config = dict(
    encoder_mlp_ratio=4,
    encoder_layers=6,
    label_smoothing=0.1,
    decoder_width=128,
    decoder_norm='rmsnorm',
    decoder_mlp_ratio=2.67,
    decoder_inner_norm=False,
    decoder_connector='linear',
    eps=1e-08,
    precondition_frequency=50,
    adamw_weight_decay_other_params=0.01,
)
Rows from block 3 of the image encoder of a small image captioner, named by matrix and row number. Rows with one number belong to one neuron. Each number is 128 + 24 x the weight over its row's rms, rounded and kept within 0 to 255. All counts start at 0. Numbers have three digits each. After the name is the row's rms in percent of the matrix's.
After each neuron's rows are labels from the 100 images, of 14976, where the neuron reaches its highest value: "strongest on" is what is common among them; "patch colour" is the nearest of a few named colours to the mean colour under the peak. Only what is clearly more common there than usual is listed. The data: photos with spoken descriptions (Open Images, Localized Narratives). In brackets: how many of the 100, against the usual share in percent.
# fc1: MLP up (encoder.blocks.3.mlp.fc1.weight, 768x192), inputs 0-191
# fc2: MLP down (encoder.blocks.3.mlp.fc2.weight, 192x768, transposed), outputs 0-191

fc1.68 101:187120135154109131084192120084115123117154119148133109143129164123120151155139129101138145148102153177110120124111131147155109130156206162141127128125100143123143181114159134128128133147128125104148129170100117155087105146140111164145130115113130126134114124121152108140107135148119138107147154114111189164155157128107156095095119158132161094132096153144119112130117146153116139121152118095123123160105121122133107179110158144077134111090112126119088128119101093087156118129149110193104137171139153167112140163116091127116093117168139137144111108083162142138152148141120143104
fc2.68 104:055115129152118113131096116147124129104124119133175095148132146144179136109123113138127175126184113126156173128144115145136119148146127050116085085141102130180103110116103114122118139158118175141118118089138151128139116128136152093133171175161191129101106125149136115110107104141104124123104113116128148132150123114082088127156173106149111153150129158102144147082127126132150105161094104163122113156131159136158139151120125127143125138110183135117132132130147128147109145141114133108128127153136185149145121159185144125099157120132127129096118117088116136145149125106104146091
strongest on: text has "wall" (41 vs 20.4); text has "table" (36 vs 13.1)
patch colour: grey (62 vs 34)

fc1.653 092:139103161104094131130132147112123101116159164166109096130101114077120119165145104120122156111134135104138136100093128122126096158113110129119147129100110145129103079153109162129130139155168144111120115134073120115118092166133192133130156107083145118146125142087155131119154147112162156131122139130100138146120074141105163135060128129124092121137130105134110117106144092163170096092139161097116133105093131093089143135140144140154186108147114145126128142147140104126166091098150154197098138099091146121117176098122129154115125117143125110124139116121118144135101103099099157130
fc2.653 094:120132149137134163123088118142064065121088081133057132150110099143097155131128139120117117128159112107143152112136110143080141140161136164134107137131151157127081131172140141132106138115154191116114135118109114102174136111086171117149115130152162140141130150115128113164117162152129117135135143130110175154114105119143147114179142120126099136085135091116125136152103139084158107128134114100137130141115142140116145108116143106151116130089089078128121137114137156183139127101128100148094119108104140146136134174107131148132138138162129155125139127104072173114096133105088143099
strongest on: text has "black" (46 vs 9.8); text has "white" (44 vs 12.3)
patch colour: black (66 vs 14.5)

fc1.182 100:119175140150102115139135107092155156130153131137084137177166109099128133106161106140078082102130130155096096112145096124158140112097163121123156129145121142119088144127130120116145120091121149125109161152135142099117122137104119176157121107122133158148127092133112125119129117142136147116120136102127161137080091122115133138109138098061182106152191149098137128125108130148067108134150101142105152127137129121142157097090149127088100129107088073152117136158156144094072120082131129112157081120109104123126115135091114144133094141100132128154128119126145144133156122126100141172
fc2.182 101:111116102069135186165140150133148099127141119167184093168141089158157116138124195105116148098127094118140162123118130125104135142136102126110146132130095157150063113171138135119127131144103107115165107111127134112171105137111115087135101132122123108143179123128169131097135123122150169140121121156117115126135100149125142082141103133106153145114136135086128133090147132114136098163105161130084103120143149166066125135138142125174113111098134163110095121102143092119125132164133141083094124103100158119159146133133124144120133125122172153120116106125116108117104182121153103126
strongest on: text has "woman" (25 vs 9.2)
patch colour: pink (27 vs 9.5)

fc1.721 096:154080164136107133145107143157127167149146104099072168140081144115094135138126073151132169130145101146145093133151109138123143134134075126140125121131101094142152126082133114108131104136173126134128109164170115078097140103120081100111100145135081167126117136136089156123134089148116125113106113151158093114136127102102165125141134129158144101132081124141131123162094138113130127149118134128105089159131152088126183107145122130138121102134102142163151096164151122152122080159160128111130144127148127132118115123100134071145154157108160143143117157124094175143126108136129155151
fc2.721 099:126145132079110174160130124123124132130169162121110096148134104169123115144175092111119126098146105121130128108128110141152154085180141115142129112109111105134189153151114129102110157123114122119123129105164123159110123125161156128112094122109136095134071099126156153134149062099116125139118101121151114137131146144129108116107117123142108124119111123139096148098191089152091177132143096154131135142094118140079142071152093124132130156118167152119091120090124158146140080138118120164130137146153156128111157154120116107129079087099109170141089155116138141128116141148151096118
strongest on: text has "sky" (76 vs 24.3); text has "buildings" (30 vs 10.7)
patch colour: white (44 vs 6.6)

fc1.487 091:094129085105099162162130156120164100130145125146133129144153099136116090098136116094137174095114159123138114143145153143116144123086120122132095140123113138174132153140161143152118125118124124136107117130126146135163083125162133087118123155164112115114155115138101109110132110128146159143144116190158131131130204117134130113167175145114130100118180122174152101127110158109113089137135142122125104079149106146063138108151109163145129136110166146156160115133100138093094099101174153132131094130140119113137105171135090142142172116144137148110150109089125139161103116122101115167
fc2.487 091:110128128150121109131120138098129159126131151137120132139165136109172141136115162142108148123128120152107118160106087125115086170129080134127111096084147095097141084151173106115150096114136104116144116129131127147123182163104094159090146113145153122109107185116133098155119157180092108121117171121097104185116123075123114132152102094097093146116142159121117148089138160151156128153166127171159120117137124115158114102127128126124144088128160134094124098136103146167124101124104109129113120126136159141125157157100121147115135138111126107156154152184152152106126126179138122080
strongest on: text has "trees" (58 vs 26.8); text has "plants" (30 vs 10)
patch colour: brown (60 vs 31)

fc1.583 101:131082107129093117188099140134116159167094172107131111144146134150129126154158128099173079100125136138105096112131141122112116120164098112138142105121149122084123136146120172100152093102152102114108126150119130077147104139148108133126109163116156134189100126130193109160147119107106118139093122146133147132162099088125135092100142122108121142144114098173147082130104142130169097113110098156126120114170110139124096107095150145109113117126125088121110130113144090093127139128087118118151146096168142135134186119139152117121119160125129112096179124100124109124113154120084149121
fc2.583 107:111104133140154150128108113127153128093173114137133132092101111100115129128169108125145100144142057097132102144144143166115094141117132130111163118100118070142121156125126122132129082136108117126132175098183118156146132108140114125148164120115083139116121138145103163103161127119139138116163083124135129127173118128114140167117173121092116094142143112099090141135109099137124146127093177148223165148095153129092158129150113172156119092130134134175118121110104169111097158113125109115129134118100150140135155170135118118152158108116173114153119112140122146102127116145148139128
strongest on: text has "man" (30 vs 12.3); text has "woman" (27 vs 9.2)
patch colour: grey (65 vs 34)

fc1.335 088:145147133115092080135111149108154108198131128132112127162132124130136135100107147123175139132105138096154134068111099119123122131140154145096109107122145136140141087122130128136134127118153130175151123131143130159112152105137160117128139124108138156098155081171125149108092092162154118137116130144147123130146120151099097086107152114122142127132097125124165109174112086085141120101154123114061200110097146125202148086133143134093100103133139139118125127136111116093109171144118127125138096120140089159154102135115137106097149144150086129098159131140166151169136143127110136101
fc2.335 093:161117130126128165177090126107122142094125193140159148107109115128131100115113163128095145115134123132102119107094143098166119106114137131139138105125116115126128103146118115109162118123095179139171156149138154117181110207082113112101117111128140118116144167109105112142116148109097133110163137114173147106126151120139156137133124141197152126095095132126112141094096097121149121156124143119125137093115160116123128115113147142151120179135085124151113112089140087107160108160086159167106155118152127096129091117122077123127104176079151142142135125120148127095122125119119102139
strongest on: text has "man" (29 vs 12.3)
patch colour: black (51 vs 14.5)

fc1.633 096:128112107089096164122139153097109150157192084138089123127149109060118142113101124151132137132141133154071100151071119101097131136106166139126070106095091099155110117094136119153124152124131157150140119111087146139150157106136149140168104167098166158120113114141114198173101150115143153124137116088114131132162133168144145165080116146104112099146136123138142106123112141135160121113123124126098171142109143148139102130131143147121145114116143123110134135142096112117095152142123094150138106097129153146141120161093120129134119104117139096105145143101111116083147109090110161127
fc2.633 103:105140093126118164132153148087155129146101142113144100154161132125104103114147084089083151087132089118109112106119138145107082134130125132115143093130128099110139159122128122132125079137109151170130116141116132160116120165107076161140140129121124146131127124147091111158123136165093139179123156087132154131158109101169137133100124161105133158091166136115153105113142127105134101213130108125095165162116109120126136102131209105151109149143148118142104163125122117154113122133125118150168117120162133104122118145151148121131107147130074107141103178111143123133178145114108145153
strongest on: text has "woman" (31 vs 9.2); text has "smiling" (25 vs 4)
patch colour: pink (36 vs 9.5)

fc1.460 104:115135085132149117102136147154138118147173097149126120121146125097100092155123143140129107100147109147098149131143100160105110145102136154144083147093091193126122129129145135134081160112147154111120139103111118133122083126128123142115081110150126085116164097128151156133173128083144162137135142134099140141122134149096093153119166168092134117102115111129164132067163154128093100105142116152119156099118152066141154159170125100153097133075135125131160141114137143145133089135124131098124159136144156104096097147134141156140144109119178092092144108146148096159107132108134123134
fc2.460 111:144148125113121135160173109128125131116114134134123136149143136158131121164193130157096125117147150111101137096144153134164143110112128164148129131109123109144140093131146164118102136105091133102108167167107142117165135186126154169113134116168095116093104161117082100128143145145082099089135102074109111173110113145120132142121110099145126176132151146115065117160121117128123151131101168156152124128132103134096132125186096147128154107127130156167118107122092139113113173124077098147122106174140133140098117119105126119165138133138140123168146174111153148120136130164116150088
strongest on: text has "trees" (86 vs 26.8); text has "sky" (59 vs 24.3); text has "grass" (31 vs 9.8); text has "plants" (30 vs 10)
patch colour: black (43 vs 14.5)

fc1.97 112:112124092105137112126177087126139153102194077067120101128125122136146116115129135130143143181167140105086132068097113115113117118123088147133125118139148155124108096123136165142095105138124136156123121109077121136147148124116144120146121135137153082118178113113168093134148134156139136107114091126137138117102073057127144130131120122182122102122129141141102124128137114115120117148154149159157096151118123102150109116116154079145113129142144124090154126118119133171141152116121143109147113131156164172137079121089141136082128137157166122103108124075152160149111131147138113109
fc2.97 113:148123129116157098167105160094155103148147100107121105108148111100120097149123155129158127145139089159135135151141134167123176144159123142092138134130107125136108139134136117098160121122107157152123129123129142164177100116109150159130125150121145097120152139124090120163104190071120137121150150116128105159136167089124128129153163128105129062115140082120142148157116097151138164122126106083117137093167133099151138151145087159098133157091118139136154149088122148115118114122119132096115149060070135106167116111131140123078148129159139143140096119124120097143077121110114134149
strongest on: text has "trees" (58 vs 26.8); text has "plants" (34 vs 10)
patch colour: brown (62 vs 31)

fc1.196 122:135147140131145102115160128118144192079136148128114146118100114103108140100172120141103106146088114151132140157125145082158136113122099096121123149125109118149124135158143072133119116123121122120106169104156155103138109143099120077126133104105143101174093097152145099180148154068137127131111130164103148098123149164149132127116172146106121151127158127097101119103128131166168118148119135126134122154128115135114078086173126142124138107115140136120173129079110127172110142093103117114105169124157178123115162114145167112145122191111136155162113161139088116120132112142115144120
fc2.196 116:144126129115119138110131102135167175134128154145139147127149118116139145128131136111115108118110088180149157099097107098145137135146103143094117094138152178147118151129134157123155125109146142158136133130137114132124081152119156128135125112159184145105146115121148119138123133108137117066157104151142146115184136078124092148183130106102102166121095157108094098144110120146098148156139127154147103090098157169146099105139132134138138159090201152117135098111079147133139148121101149121122098092090158078150105106128136156072106110097119109126126117116134133169127162115125098109
strongest on: text has "sky" (76 vs 24.3); text has "trees" (60 vs 26.8); text has "grass" (36 vs 9.8); text has "water" (25 vs 8)
patch colour: grey (74 vs 34)

fc1.145 091:135105133154119138097156157137130095108085141105120138132169133117104159158108148134119133114125120140113111132134102084120183107138212145144130120103141124120132157144129101098105110140095081151139124180160121118143147152123130106122147102116139119169106114128131132113142118135113128125130129149087118116122151125145152112112170150171188172137105155143103109139157157087155134108139143104122183174126189119104099145128113123119141133117102133108071080151131113089096114154111129140108082115133126139140097119099144143111088141094117132146064135076159124133098119143139125104
fc2.145 096:115126159112124110135129111095135111110139178120075117123096135115129133110125096127123155185146154143124129095123146119050108172114077144135132154113079112115116099114148138151113121114139145127121151195155134127142131123133117081128129133168168135126177172162118102093143120166102155155112125144117116114114137113134137109109116129168158093109107136116140155128125152084088150120147145114129098122138118115137140099119140126118172112103163154088128178144091182110110148102144149133126088142130124136130152153095161122143151086156130103110081134128148101166126104144077105137
strongest on: text has "wall" (48 vs 20.4)
patch colour: pink (31 vs 9.5)

fc1.673 096:098107170111124131122138114123126089132167102087136165134117105109153138116133172112147146170149152105094109125136115145131100142145103109139140118129139131090171122096171144129126129152118120150148108120129138137186094115145107051104152107151149118142095172162150118114106085137126175149147131152165085115163096124136129133123165138118146090158077107110130155151124113080121103070092159133141139177103164132139100123106144140159155124153108145110168147133125095090113122127118130126128152121105146136134111121135135094141152131147155142143143100074115123170112131122074108125
fc2.673 105:105145107137144140095095145130113103143114116145105083088104103159119136134139160152086146073101107143117140137099158100123127145124116115130121143145110127147116132124113072127142130096108156140063135171142128118126143149093147165155119191114103058092132102129100139129144090131104086108137089116106172136154094140101143104116089119146122104108138114104162091138126140149103151139130107091090099115111136112121147123139104105167134163122142132133077114108145135174131127137121120102104123143141140135146130131095141141103133162123141111113111102189171121089136131082184129110
strongest on: text has "wall" (45 vs 20.4)
patch colour: black (33 vs 14.5)

fc1.541 105:122110142123107120114132135121125114146150121105105165108111106144144100117091145098128109106141164122139158157126121089143167105097134107122163123127141127138140112178128174115176113138134128086113119116128108052080175158133077141117101154112099118155133140149119120114098098170113136091141164123123146114115138114154118153092131097136146114137138085120128120156128111097078122141126140101150151109132126105151128089144148115180131031130121166136115128162115125139143165171159112146145102146165117112154155148136126104114101135148152144125190123125119111173132124130096114153
fc2.541 111:145188142094098105155162112145131096162099124091159096126130125107168101146185116158134141148155088116131168153114106102134129105091115146161142148152139120156133094088116145131089135158133163104117100121118140108140124150127124081122153144137154144137128144152133072157118130131123116118153144132112124141126128071147133136150151123115106166165147167143089086109129134141197148104114158163109110123188115114149108104115113141105130131142074120177113112153114113116110135123122138160070142102148146140111141105120111095166112090173099115128144148119155123134133106102108134138
strongest on: text has "sky" (94 vs 24.3)
patch colour: cyan (26 vs 1.1)

fc1.420 109:147120134150123132071130134081150112133128142128115067146076134142152093179128129123123110122159156115157133129131166142147123179115127158128114118117116146086144138131147144117109085109111116134121135150112091125122142115097126096107123122166139084130114121157139117115132128118115095101141122124138145129115121149147182143185179103148115144075146156182098123128138119120139140127132138130146127115155142118144139071101132176112129170138139142079139135150113124113125154131118156122075167075155137142068086071126111133111128114157124105109142131130118124145109100130142201103
fc2.420 104:151087152139088152111069152152123086137135152117150176141098122109134151076147141130098151134166172150132116110110106152163146120161128102184087115156103162135110076124110170124092133137117093108163133135122154075098172117130124120129135131103138085096081131081145147150110107126133125108110181134141145156115120141177137107124122137157140172144120147131121111092126104128116142087159111139114109157128129108140125154124123129116125169119143099131103133128154130133123129123128079157164081158105116119128102111170140155123101131145143090140137071108135124111133151126096117116
strongest on: text has "wall" (42 vs 20.4)
patch colour: brown (67 vs 31)

fc1.667 090:123117137108117129123122081109141137102147140108183146156133097119129110112096139116139209142138098119132117126149180188108138132110175091142082162125159125116176124139076136171168132121100185100127150177125139125151114133135097122164098121120122128117084129144116112148168136146160122129108139143110151134123120142123120117123134073129127152111138106151179116126169132145144119119155126101155128117112159175166130093111125134106122116112183129132135103102149084100152118128093113142123159106146106131149133130120071137136127093133071100147124113116114132120121119122180146124
fc2.667 086:099110123128088138126129139113113160149150110135127157137148131134136126142127116129118135127128107137131092153120158131165144139076168105115123133181153112129144070104138114146136094129152159110129146164134125104187113147179134145095111148159077100135089148123137119111088118122142159121108152133077110160141154105129068115106114091173126119158177097112162110085130101119138111143110130127106154120119128161121122126121072166091143135128127139127133117132106111106132122145140100133164164136125163141106126072178121130094116097116169131135086139187156151139131112155125124081
strongest on: text has "yellow" (25 vs 1.9)
patch colour: orange (42 vs 0.8); yellow (37 vs 0.3)

fc1.469 105:128123148132130142130111138150090117106131103168128112143112148120159139150144102094122149084101131089119132095093135105161151181123129123169149145120150147112130122138082110114107144139170147128115090165136104103096122166122151145109071131129132151108126106087159068131116102135121125141107162132146088084111158170128118128120141089131124114130115118108158111133139127171143108158117131176119115143144172073134139148137094092134154152142141138131167120146103100104146088155133172142117142065099158140126108136114114119160156101125157145110094140087085161103091118134122140087
fc2.469 160:149166108129100119136189124142141080105118172123128093146108158090126115114101080119130099105112126115154077086090116137179121136193143091142154130155165162149106124107161103151115166103143099100142127164167158133158107140177147088128131155148160148085159117129176153133132099110113153126111134133133136090126143178120127148146122114105121106107155104124129089162121077136139102116113139110111113156120152110110122141160157122170140131127138158108102098122116109133135134144066117182109139145148141150124121138117147180110151131137130137135118123113101126133110109116117122116
strongest on: text has "black" (45 vs 9.8); text has "white" (45 vs 12.3)
patch colour: grey (66 vs 34)

fc1.510 110:150098160137113143167112157133070123161110110096154157146148131132120168116189136093134132151140178161106111146152164084138120142193121104112117171116153129097138130110105120178129122132132101130101146148153103141112085173135123099148133157124133144153116145119110137113072130109139114125089113118102132099138110113142113126154127146118147163114128117113106147152111125097108118140108162123169139117135099129138155138110158136153105135140169103155113120098119139110147148159088106177122141130127048134137119086165140113135133119193101083127150153126103129134127141125179127121
fc2.510 109:154089149178116143130137155156107103180143117107116158130115075136137112115094132161076106120132140128088116120164133163116139118146128131141081133078120082107127109156106122110109089104124151136096153166166101095142085115129140143165145111162123085134096125083108152136069171098120150136131105132164146067122152164105107177160128139126120080112137147126160149133131127139143147093130131123151136146116132114122140142131110120105127116123098119147121120096116115085143138122103107128169200156137167127111148149152127136145137074126160116132122117121165101125126119141112132137
strongest on: text has "table" (35 vs 13.1)
patch colour: pink (35 vs 9.5)

fc1.603 088:145140188125152118104092121127146180117123091140124148158108158154091122116142128143133121099112154090131130146113146115116130165110099076087147123161133123152165093115118073108160140148122148154167155110134164104125169103146115117140129126156118144135099135119178153134125150119141136119143116126124150171116133115142099114085110098134152096127141121149117112077135108151128116130129163174149158063148072141142092111123121119093114114089147116143125177117144135118151124077078168160103098084147128117099110163137108110117107140127098142097143132140171139133114141136124098148
fc2.603 092:155127124129107159115142093124121097118172129136127145121130132098153158072151104159153157175139091139137168094123160190127121143097156159134131106069161114112145114135100132119144146125132110131097131162109163156119163168083098163153121143115135131124160130126109144099131124124149150128133117155123112163151165091103107155160129158075093153104115147148103124131130149108097146174110138165122128108095099116080154098116163115138136120089132124134151087141153118103107152133181097124140153173117113112100121150138103122156131112121166131177134116142133142130169126141170103142
strongest on: text has "trees" (69 vs 26.8); text has "sky" (60 vs 24.3); text has "grass" (32 vs 9.8); text has "plants" (28 vs 10)
patch colour: grey (71 vs 34)

fc1.148 109:109161142106113115104116126110133154155125168160134130136125144114122107132141088140110135096111117107093103138138123138108121136111129119113154172115165126182126150105160192172110164095113137136109136083105141115092110181117103149170183123112106120104107119152166156149129139132160148077136097112131139141130150095136146185139141116091131073113129150150104132086150134145120105124170107130090108091129104075127117146125109122148110107119158140137155137103138118155158115110106138125097148074104169121135143170138161173117145120135116123091101126138139114131115186158117126148
fc2.148 110:118134148126143137108136138132089103123133133110073167132087098139105143113151118101142131063084161141082084107144154177122121185130133142126110079149152127113127123120089116127138162145127122134126131111136135116100160135141132119091112095109112155163110133145095131086141072133160162171114111134136131130117129132082112099098139148155137138124147133153106135122107133111097152137112135147085089176141111121104132130157127100100144090171121127093146071137126115143121138114174128135071098134120144126132147120114095125175117130096162107148144113068152111092152134102149156120
strongest on: text has "plants" (26 vs 10)
patch colour: black (59 vs 14.5)

fc1.4 086:145150129146153143123087128157126116116180145089077097115151126120133111134137094105140106128089142094135121121122103094116149134072143165153094133156157132134143128158129153099174107153111152109114126106114152128123112132092130122133120108138145132110138109101144086153143139116170149140105142117101183138107131119075117126120144137159132102137114116131124108136112140140114118131184149197100143138128077125075116130127107138134071137131136116088122125158127166131117109156150134084156155123118126159117086110124151138072105163091164146153142098115134068160114165140085114107
fc2.4 086:139106104108128155130140133137125143107086149147153141144140109111096141091146089150111119131124132134117159111135157146107093115121099101149151133122103113127119110079080115120122116154110097102111086145107104111136133141122181115149111115136160104172101119128125115163125106094150102120196098150102094144107085118088120115111120134101106126137123154115131100122101145090124090134127122112103113135155101130148143147186095192116132141127102101156143133106101137101156124107092112134075116186107141145179162111112154115117151087165162177143135106118096130127161091136144110158
strongest on: text has "woman" (29 vs 9.2); text has "grass" (25 vs 9.8)
patch colour: brown (60 vs 31)

fc1.527 107:124152107098144154108135149105150165115168090124098133156105131132140128143134062109118078151080103147116115168122117147126109143119097094119157094103135139166112129099146113138159090125158156130106128119161136082129179138115134118141097101162137106141098144163119125115120082135085150143141128142156088110152103149165138132091139078125148122130118107127139107143132153087110186139117130151139143107149135101089123101117111119125077104132138148131125107149107168129116117151191121156088130136147096113093139097138125144123117133121181130069138130113160180105127107122111146121
fc2.527 106:124124159082172140127118120151096141120170131109108135146106172133111119129094084114131126168150153134105126127152110142182148076137114102115156124115147100140184126108110155134181084128124088135128113085136124080102081155111094115117129120143133140135138083153145141140120113110128120152121169136158105109117100144125155163130147172128096151095146146148136151100154158128111098099141126152131101147132099118105106089085137130122096117177122107146070110155157134133135148101138133200110128142147121166139113170135140127151127131145118162138164141139155107118126098109106172134
strongest on: text has "sky" (81 vs 24.3); text has "trees" (59 vs 26.8); text has "buildings" (39 vs 10.7)
patch colour: white (36 vs 6.6); pink (25 vs 9.5)

fc1.731 100:135072125132115105122127146092119133147142109145142132134092151132158179086091103143127102111077123146114137129146102114146110118108178115166089125128132119142141126097107124146152064123126124137134081120144132139099095087081133115170102112104121106169145103150142111125101123124121144124122082130184095137132104132142151162129143137106123142138092104094132127138122077154123169132126159116120084165126131120144122095088129139131144092116104116110190157129119135122110078085139122132137134131159097150182134131143152130127079132143094097132145135188126125139149148178100131137
fc2.731 096:123105129159135071116125103146137111151158139079141123113130103113121096135134171121062139118166166089152098147092088107127141132091124146107139134123115126151143179142133135107079138092138122119141145080120122115122109141146170127116135121109154187120101118152126139122117129129128134151092186118110162121135100166148113119144169120150112144112128153158137102136153175156153126115128110128109135084146168146097146158165167087099108148178133151125111105072126147141130099133123140087102122104080147106110116122093137163128134118089173133115115135126137094143087126116147141120
strongest on: text has "dark" (28 vs 2.1)
patch colour: black (76 vs 14.5)

fc1.243 104:140110132118109118076094175121134111188155128166121094110134068147101191143149091131075080146149111110098117135139144160134170124130149118097124144150140129105096116092152145160136136130158091130110116109093150132138159143101119117094148150138139071138154147150109094115144116126088096113139137120130144140133070118092123131093136100134159148128161110153121112130105110128123147135101130129180122129157075119156152133119130146118114156138151080118132111129124131140103168086114100146132150155144105109135142116159096132162136070085114097130128134131142138136130099124138170100
fc2.243 108:104135141130124138145124104124134089124145071120071103132111099091110141153136139122156135086131146121113120086119127121155150091122103184149122110105085136157083099153111120159138168097151146107121166109127116123124081094090120091109110098125148161092120177129119146138107139158142175160135123126128135146151162135130127172137146136122124177125154130152115154153128084152162089146104139129160125133144121136129130112121141107154150112121147100116124085137117093109083123124074085167134116162132133137117116165147137178140136127135148122072110103085130111156098183130129133120
strongest on: text has "wall" (42 vs 20.4); text has "wearing" (37 vs 12.5); text has "man" (36 vs 12.3)
patch colour: pink (26 vs 9.5)

fc1.294 108:173110142096129148112095135150137138158151121175116145100138127142132115117112149169160115106098131126123125133144130118093113123109115073106104163112094083148152143082099137110139082118113168136099133135092166143147145126131158152114110133107124162099134126146155153134138179125125187164149105101154164154111144154081138149093120146145141116096109146168162135115126128103103129106093068099131163141091101188138139130169177112097138176160141146131090136129095116126153160129114141106121132115128115147106107133111118100142159161151147163089156120123126106137129125153137113123
fc2.294 097:108134139122110099140085134100094146164131165160120112120107143135147086142119108151121103161149113114138096095081161124132096120094116128074117120090154101119129160073104142135140092101152168153151118168144146142104133139137118143106144183114101120128139123119145112158121122128123140167138195093180133084138125120142134165096124131134149142155099119130122105112132123154143143097151131147121151094120154134098123121165143080155039140090141097116113111105180117161147151112163121115125092152123103161139105131132140154133110148148116144135107135130140158096156118133143107163
strongest on: text has "table" (34 vs 13.1); text has "food" (31 vs 3); text has "plate" (28 vs 2)
patch colour: pink (28 vs 9.5)

fc1.440 085:178126163142136120173142069115169133129121129138162141132153123146123162132128104122142133112130115066150076132080126150131151141111123076118141158124098138113131121132114107122132117106150098148094122173131119132112128125110153131142147141107145126114098086136157154121168154125137112096120111115084154113149161090157126117053144118116128114120117098116088103155162124136129119114144138142080115121107127072162153143143159146170140130115136100112137141167158141102171122106138190155102092096136118117118108115087119137119109163115126100174125149168159158112126142135079118137
fc2.440 084:116124119169085131124129129120113091159138142123105156133105140120119084123179168092108150157118139143116152117119143144100079126124153154126102113139128124109142124121134143159135149119117165165161117079117156111126155141126125155146110128139110100120153140122133158138101171143186085113133094154117142171159124216166127165106132091143120118125114157133131166163107069140118071129134145127158122099157155115116140128099141149126124192143087150163144113129108157120102141105119113115125176145129164120136145161129141118154110131122134161127157115151098119168123123152171157142
strongest on: text has "black" (29 vs 9.8); text has "woman" (25 vs 9.2)
patch colour: black (98 vs 14.5)

fc1.198 102:142163109160100121125153169110116145112128096092125143116088158133121114114146098154131132095139123111079126134131141135135128129114134144107121112121139112112109165114098145148127178111148123143109137143134143154169095160137152111146102141160147111098103101101176165126109129104153119090141101113142144135095147100116129103091099129095161093135118118132104093159136109137108097130102126133160116119143122064094096127137120124181065109126140104058133173142153117158138135108119176128145148064137158150140094176123125095137121135126185105138135084127148122090120105141156134130
fc2.198 108:144082136100192120163125099112162109153143108143086121110121104130090110156147110117118133112138171142094131109140132170101130132109112113109168121108119117118166123098120146137081126072116106143051116155126173144155153119093121114189107078115136123125117103122088110165155147136119126172128133154136085158118146148180131150132118118162115153140158139131141148080153136137138126129144135143134147110154108125152142132144128116118162173142142098103148114137102171138140153145143118152110139151093134100124133158130078105102084165124111153097118136104110142136104119157153158131
strongest on: text has "trees" (67 vs 26.8); text has "plants" (29 vs 10)
patch colour: brown (70 vs 31)

fc1.73 110:125136143144110192127086114145146107155151115097162153089117146091147088081146160167124140107142106152138127160119119129136115105161170102195095103111106110116142094153097090135121115118143136134128126109140139094127136127111148156101118110092110074143139110158142108116109127121133117143122131086154122148138144104129118093103165105184128093141121127153147129097120157155131169116149127149129099093140110084094088101136132131146107124159127141099103131118157129118089148146148131143129153107087105074162186173159110118139131159141168091126108135124132155115133111163128102125
fc2.73 102:137114150150086107153164143113122145095092108099114140142157133134120096155182132132135118166092085126088081109159116112124145131155114153095142115116137130123081160121118140126114127160156123111120085164139109116147151111141083113120123089140082117161143137170142130155119161086137163137157121166120149117132129139101157110149123145148159115136160103134112128117133136140122144161098122114095139140128091125139146137106131140112124107132078073163147134154091144158143095141145110121097164102117142140125116109104121136136151092142125098185176180130079120078155153135134070132
strongest on: text has "sky" (78 vs 24.3); text has "building" (33 vs 8.8); text has "top" (26 vs 8.5)
patch colour: grey (64 vs 34)

fc1.270 122:133137070143103115123085137134112110116110172118102101134167161090160168136086124107065112139133113116119168115138100149109107141138152126132168089088100163140131166086124117165152119152137133145149138135140143139116118068147141124113136139128110161116105118154179149150094139092121148147159145127144115113140116124133166153148129142111145164144175136106107117138108146121155172117129153123108127131108115129093104065124140092131105153112109122099114119133132101143107146134094117114128112113121164185151093126084117121087131130134099121145158126137068159077141148133093127165
fc2.270 113:146145133090077152128139088115152162128134138118093139177148109153114107173092127145170098136128111145131090149117140119114126173165148120130137057122114148112143121138139130143139131132113170119146167087096106134137138162129142106158165109109089133087149134140164119144090123134145107108136158109113076089132103123130104148089143066097157085133143097110164112156136110168128110155100128128084155115098105131111092157152145166168166128124093110118127127120095139131163154154121130112118149108175122136108149133122152083129104145118117132117133102133108135122131129070140140131
strongest on: text has "woman" (35 vs 9.2); text has "holding" (35 vs 16.3)
patch colour: pink (31 vs 9.5)

fc1.735 087:124189114119132077124114137131092153113096116131106131127120160140141122104115151165137132119107121130128065169108121128090104152108185149118079160179080151158150133103148087134136130157122138134127136163162082144103118125122118139134134154112170099160133134144100104119103077142150126150113153150108098138134144160164153133099150087151110078136177149151145119131159107126172089120130159137126165094130096152117135140113105142093099133126129138100095095130130129158123156114118080131134098129117179132070134108120100134140136110163110106124164148119154112127147133133133139108
fc2.735 095:106137121099132136115113131121116140118119152101146116134106078116103146138098128091122138087175123150180136141127109098119173147072088096141136135138144095163142120156121100136089113154154141147123143167132187145113106163109110091108132116127136146124166131108176149122156132158187075096134123142145173118169120112115138143117098067125140094145127117111125154144069145117099115135070127098136097130132095115111137147091154161149143092112125122135109140130128102149096102150117156161113138141128110114149134155112113132120128156163117136149111084107126119187164122107118143143
strongest on: text has "yellow" (27 vs 1.9)
patch colour: orange (61 vs 0.8); yellow (34 vs 0.3)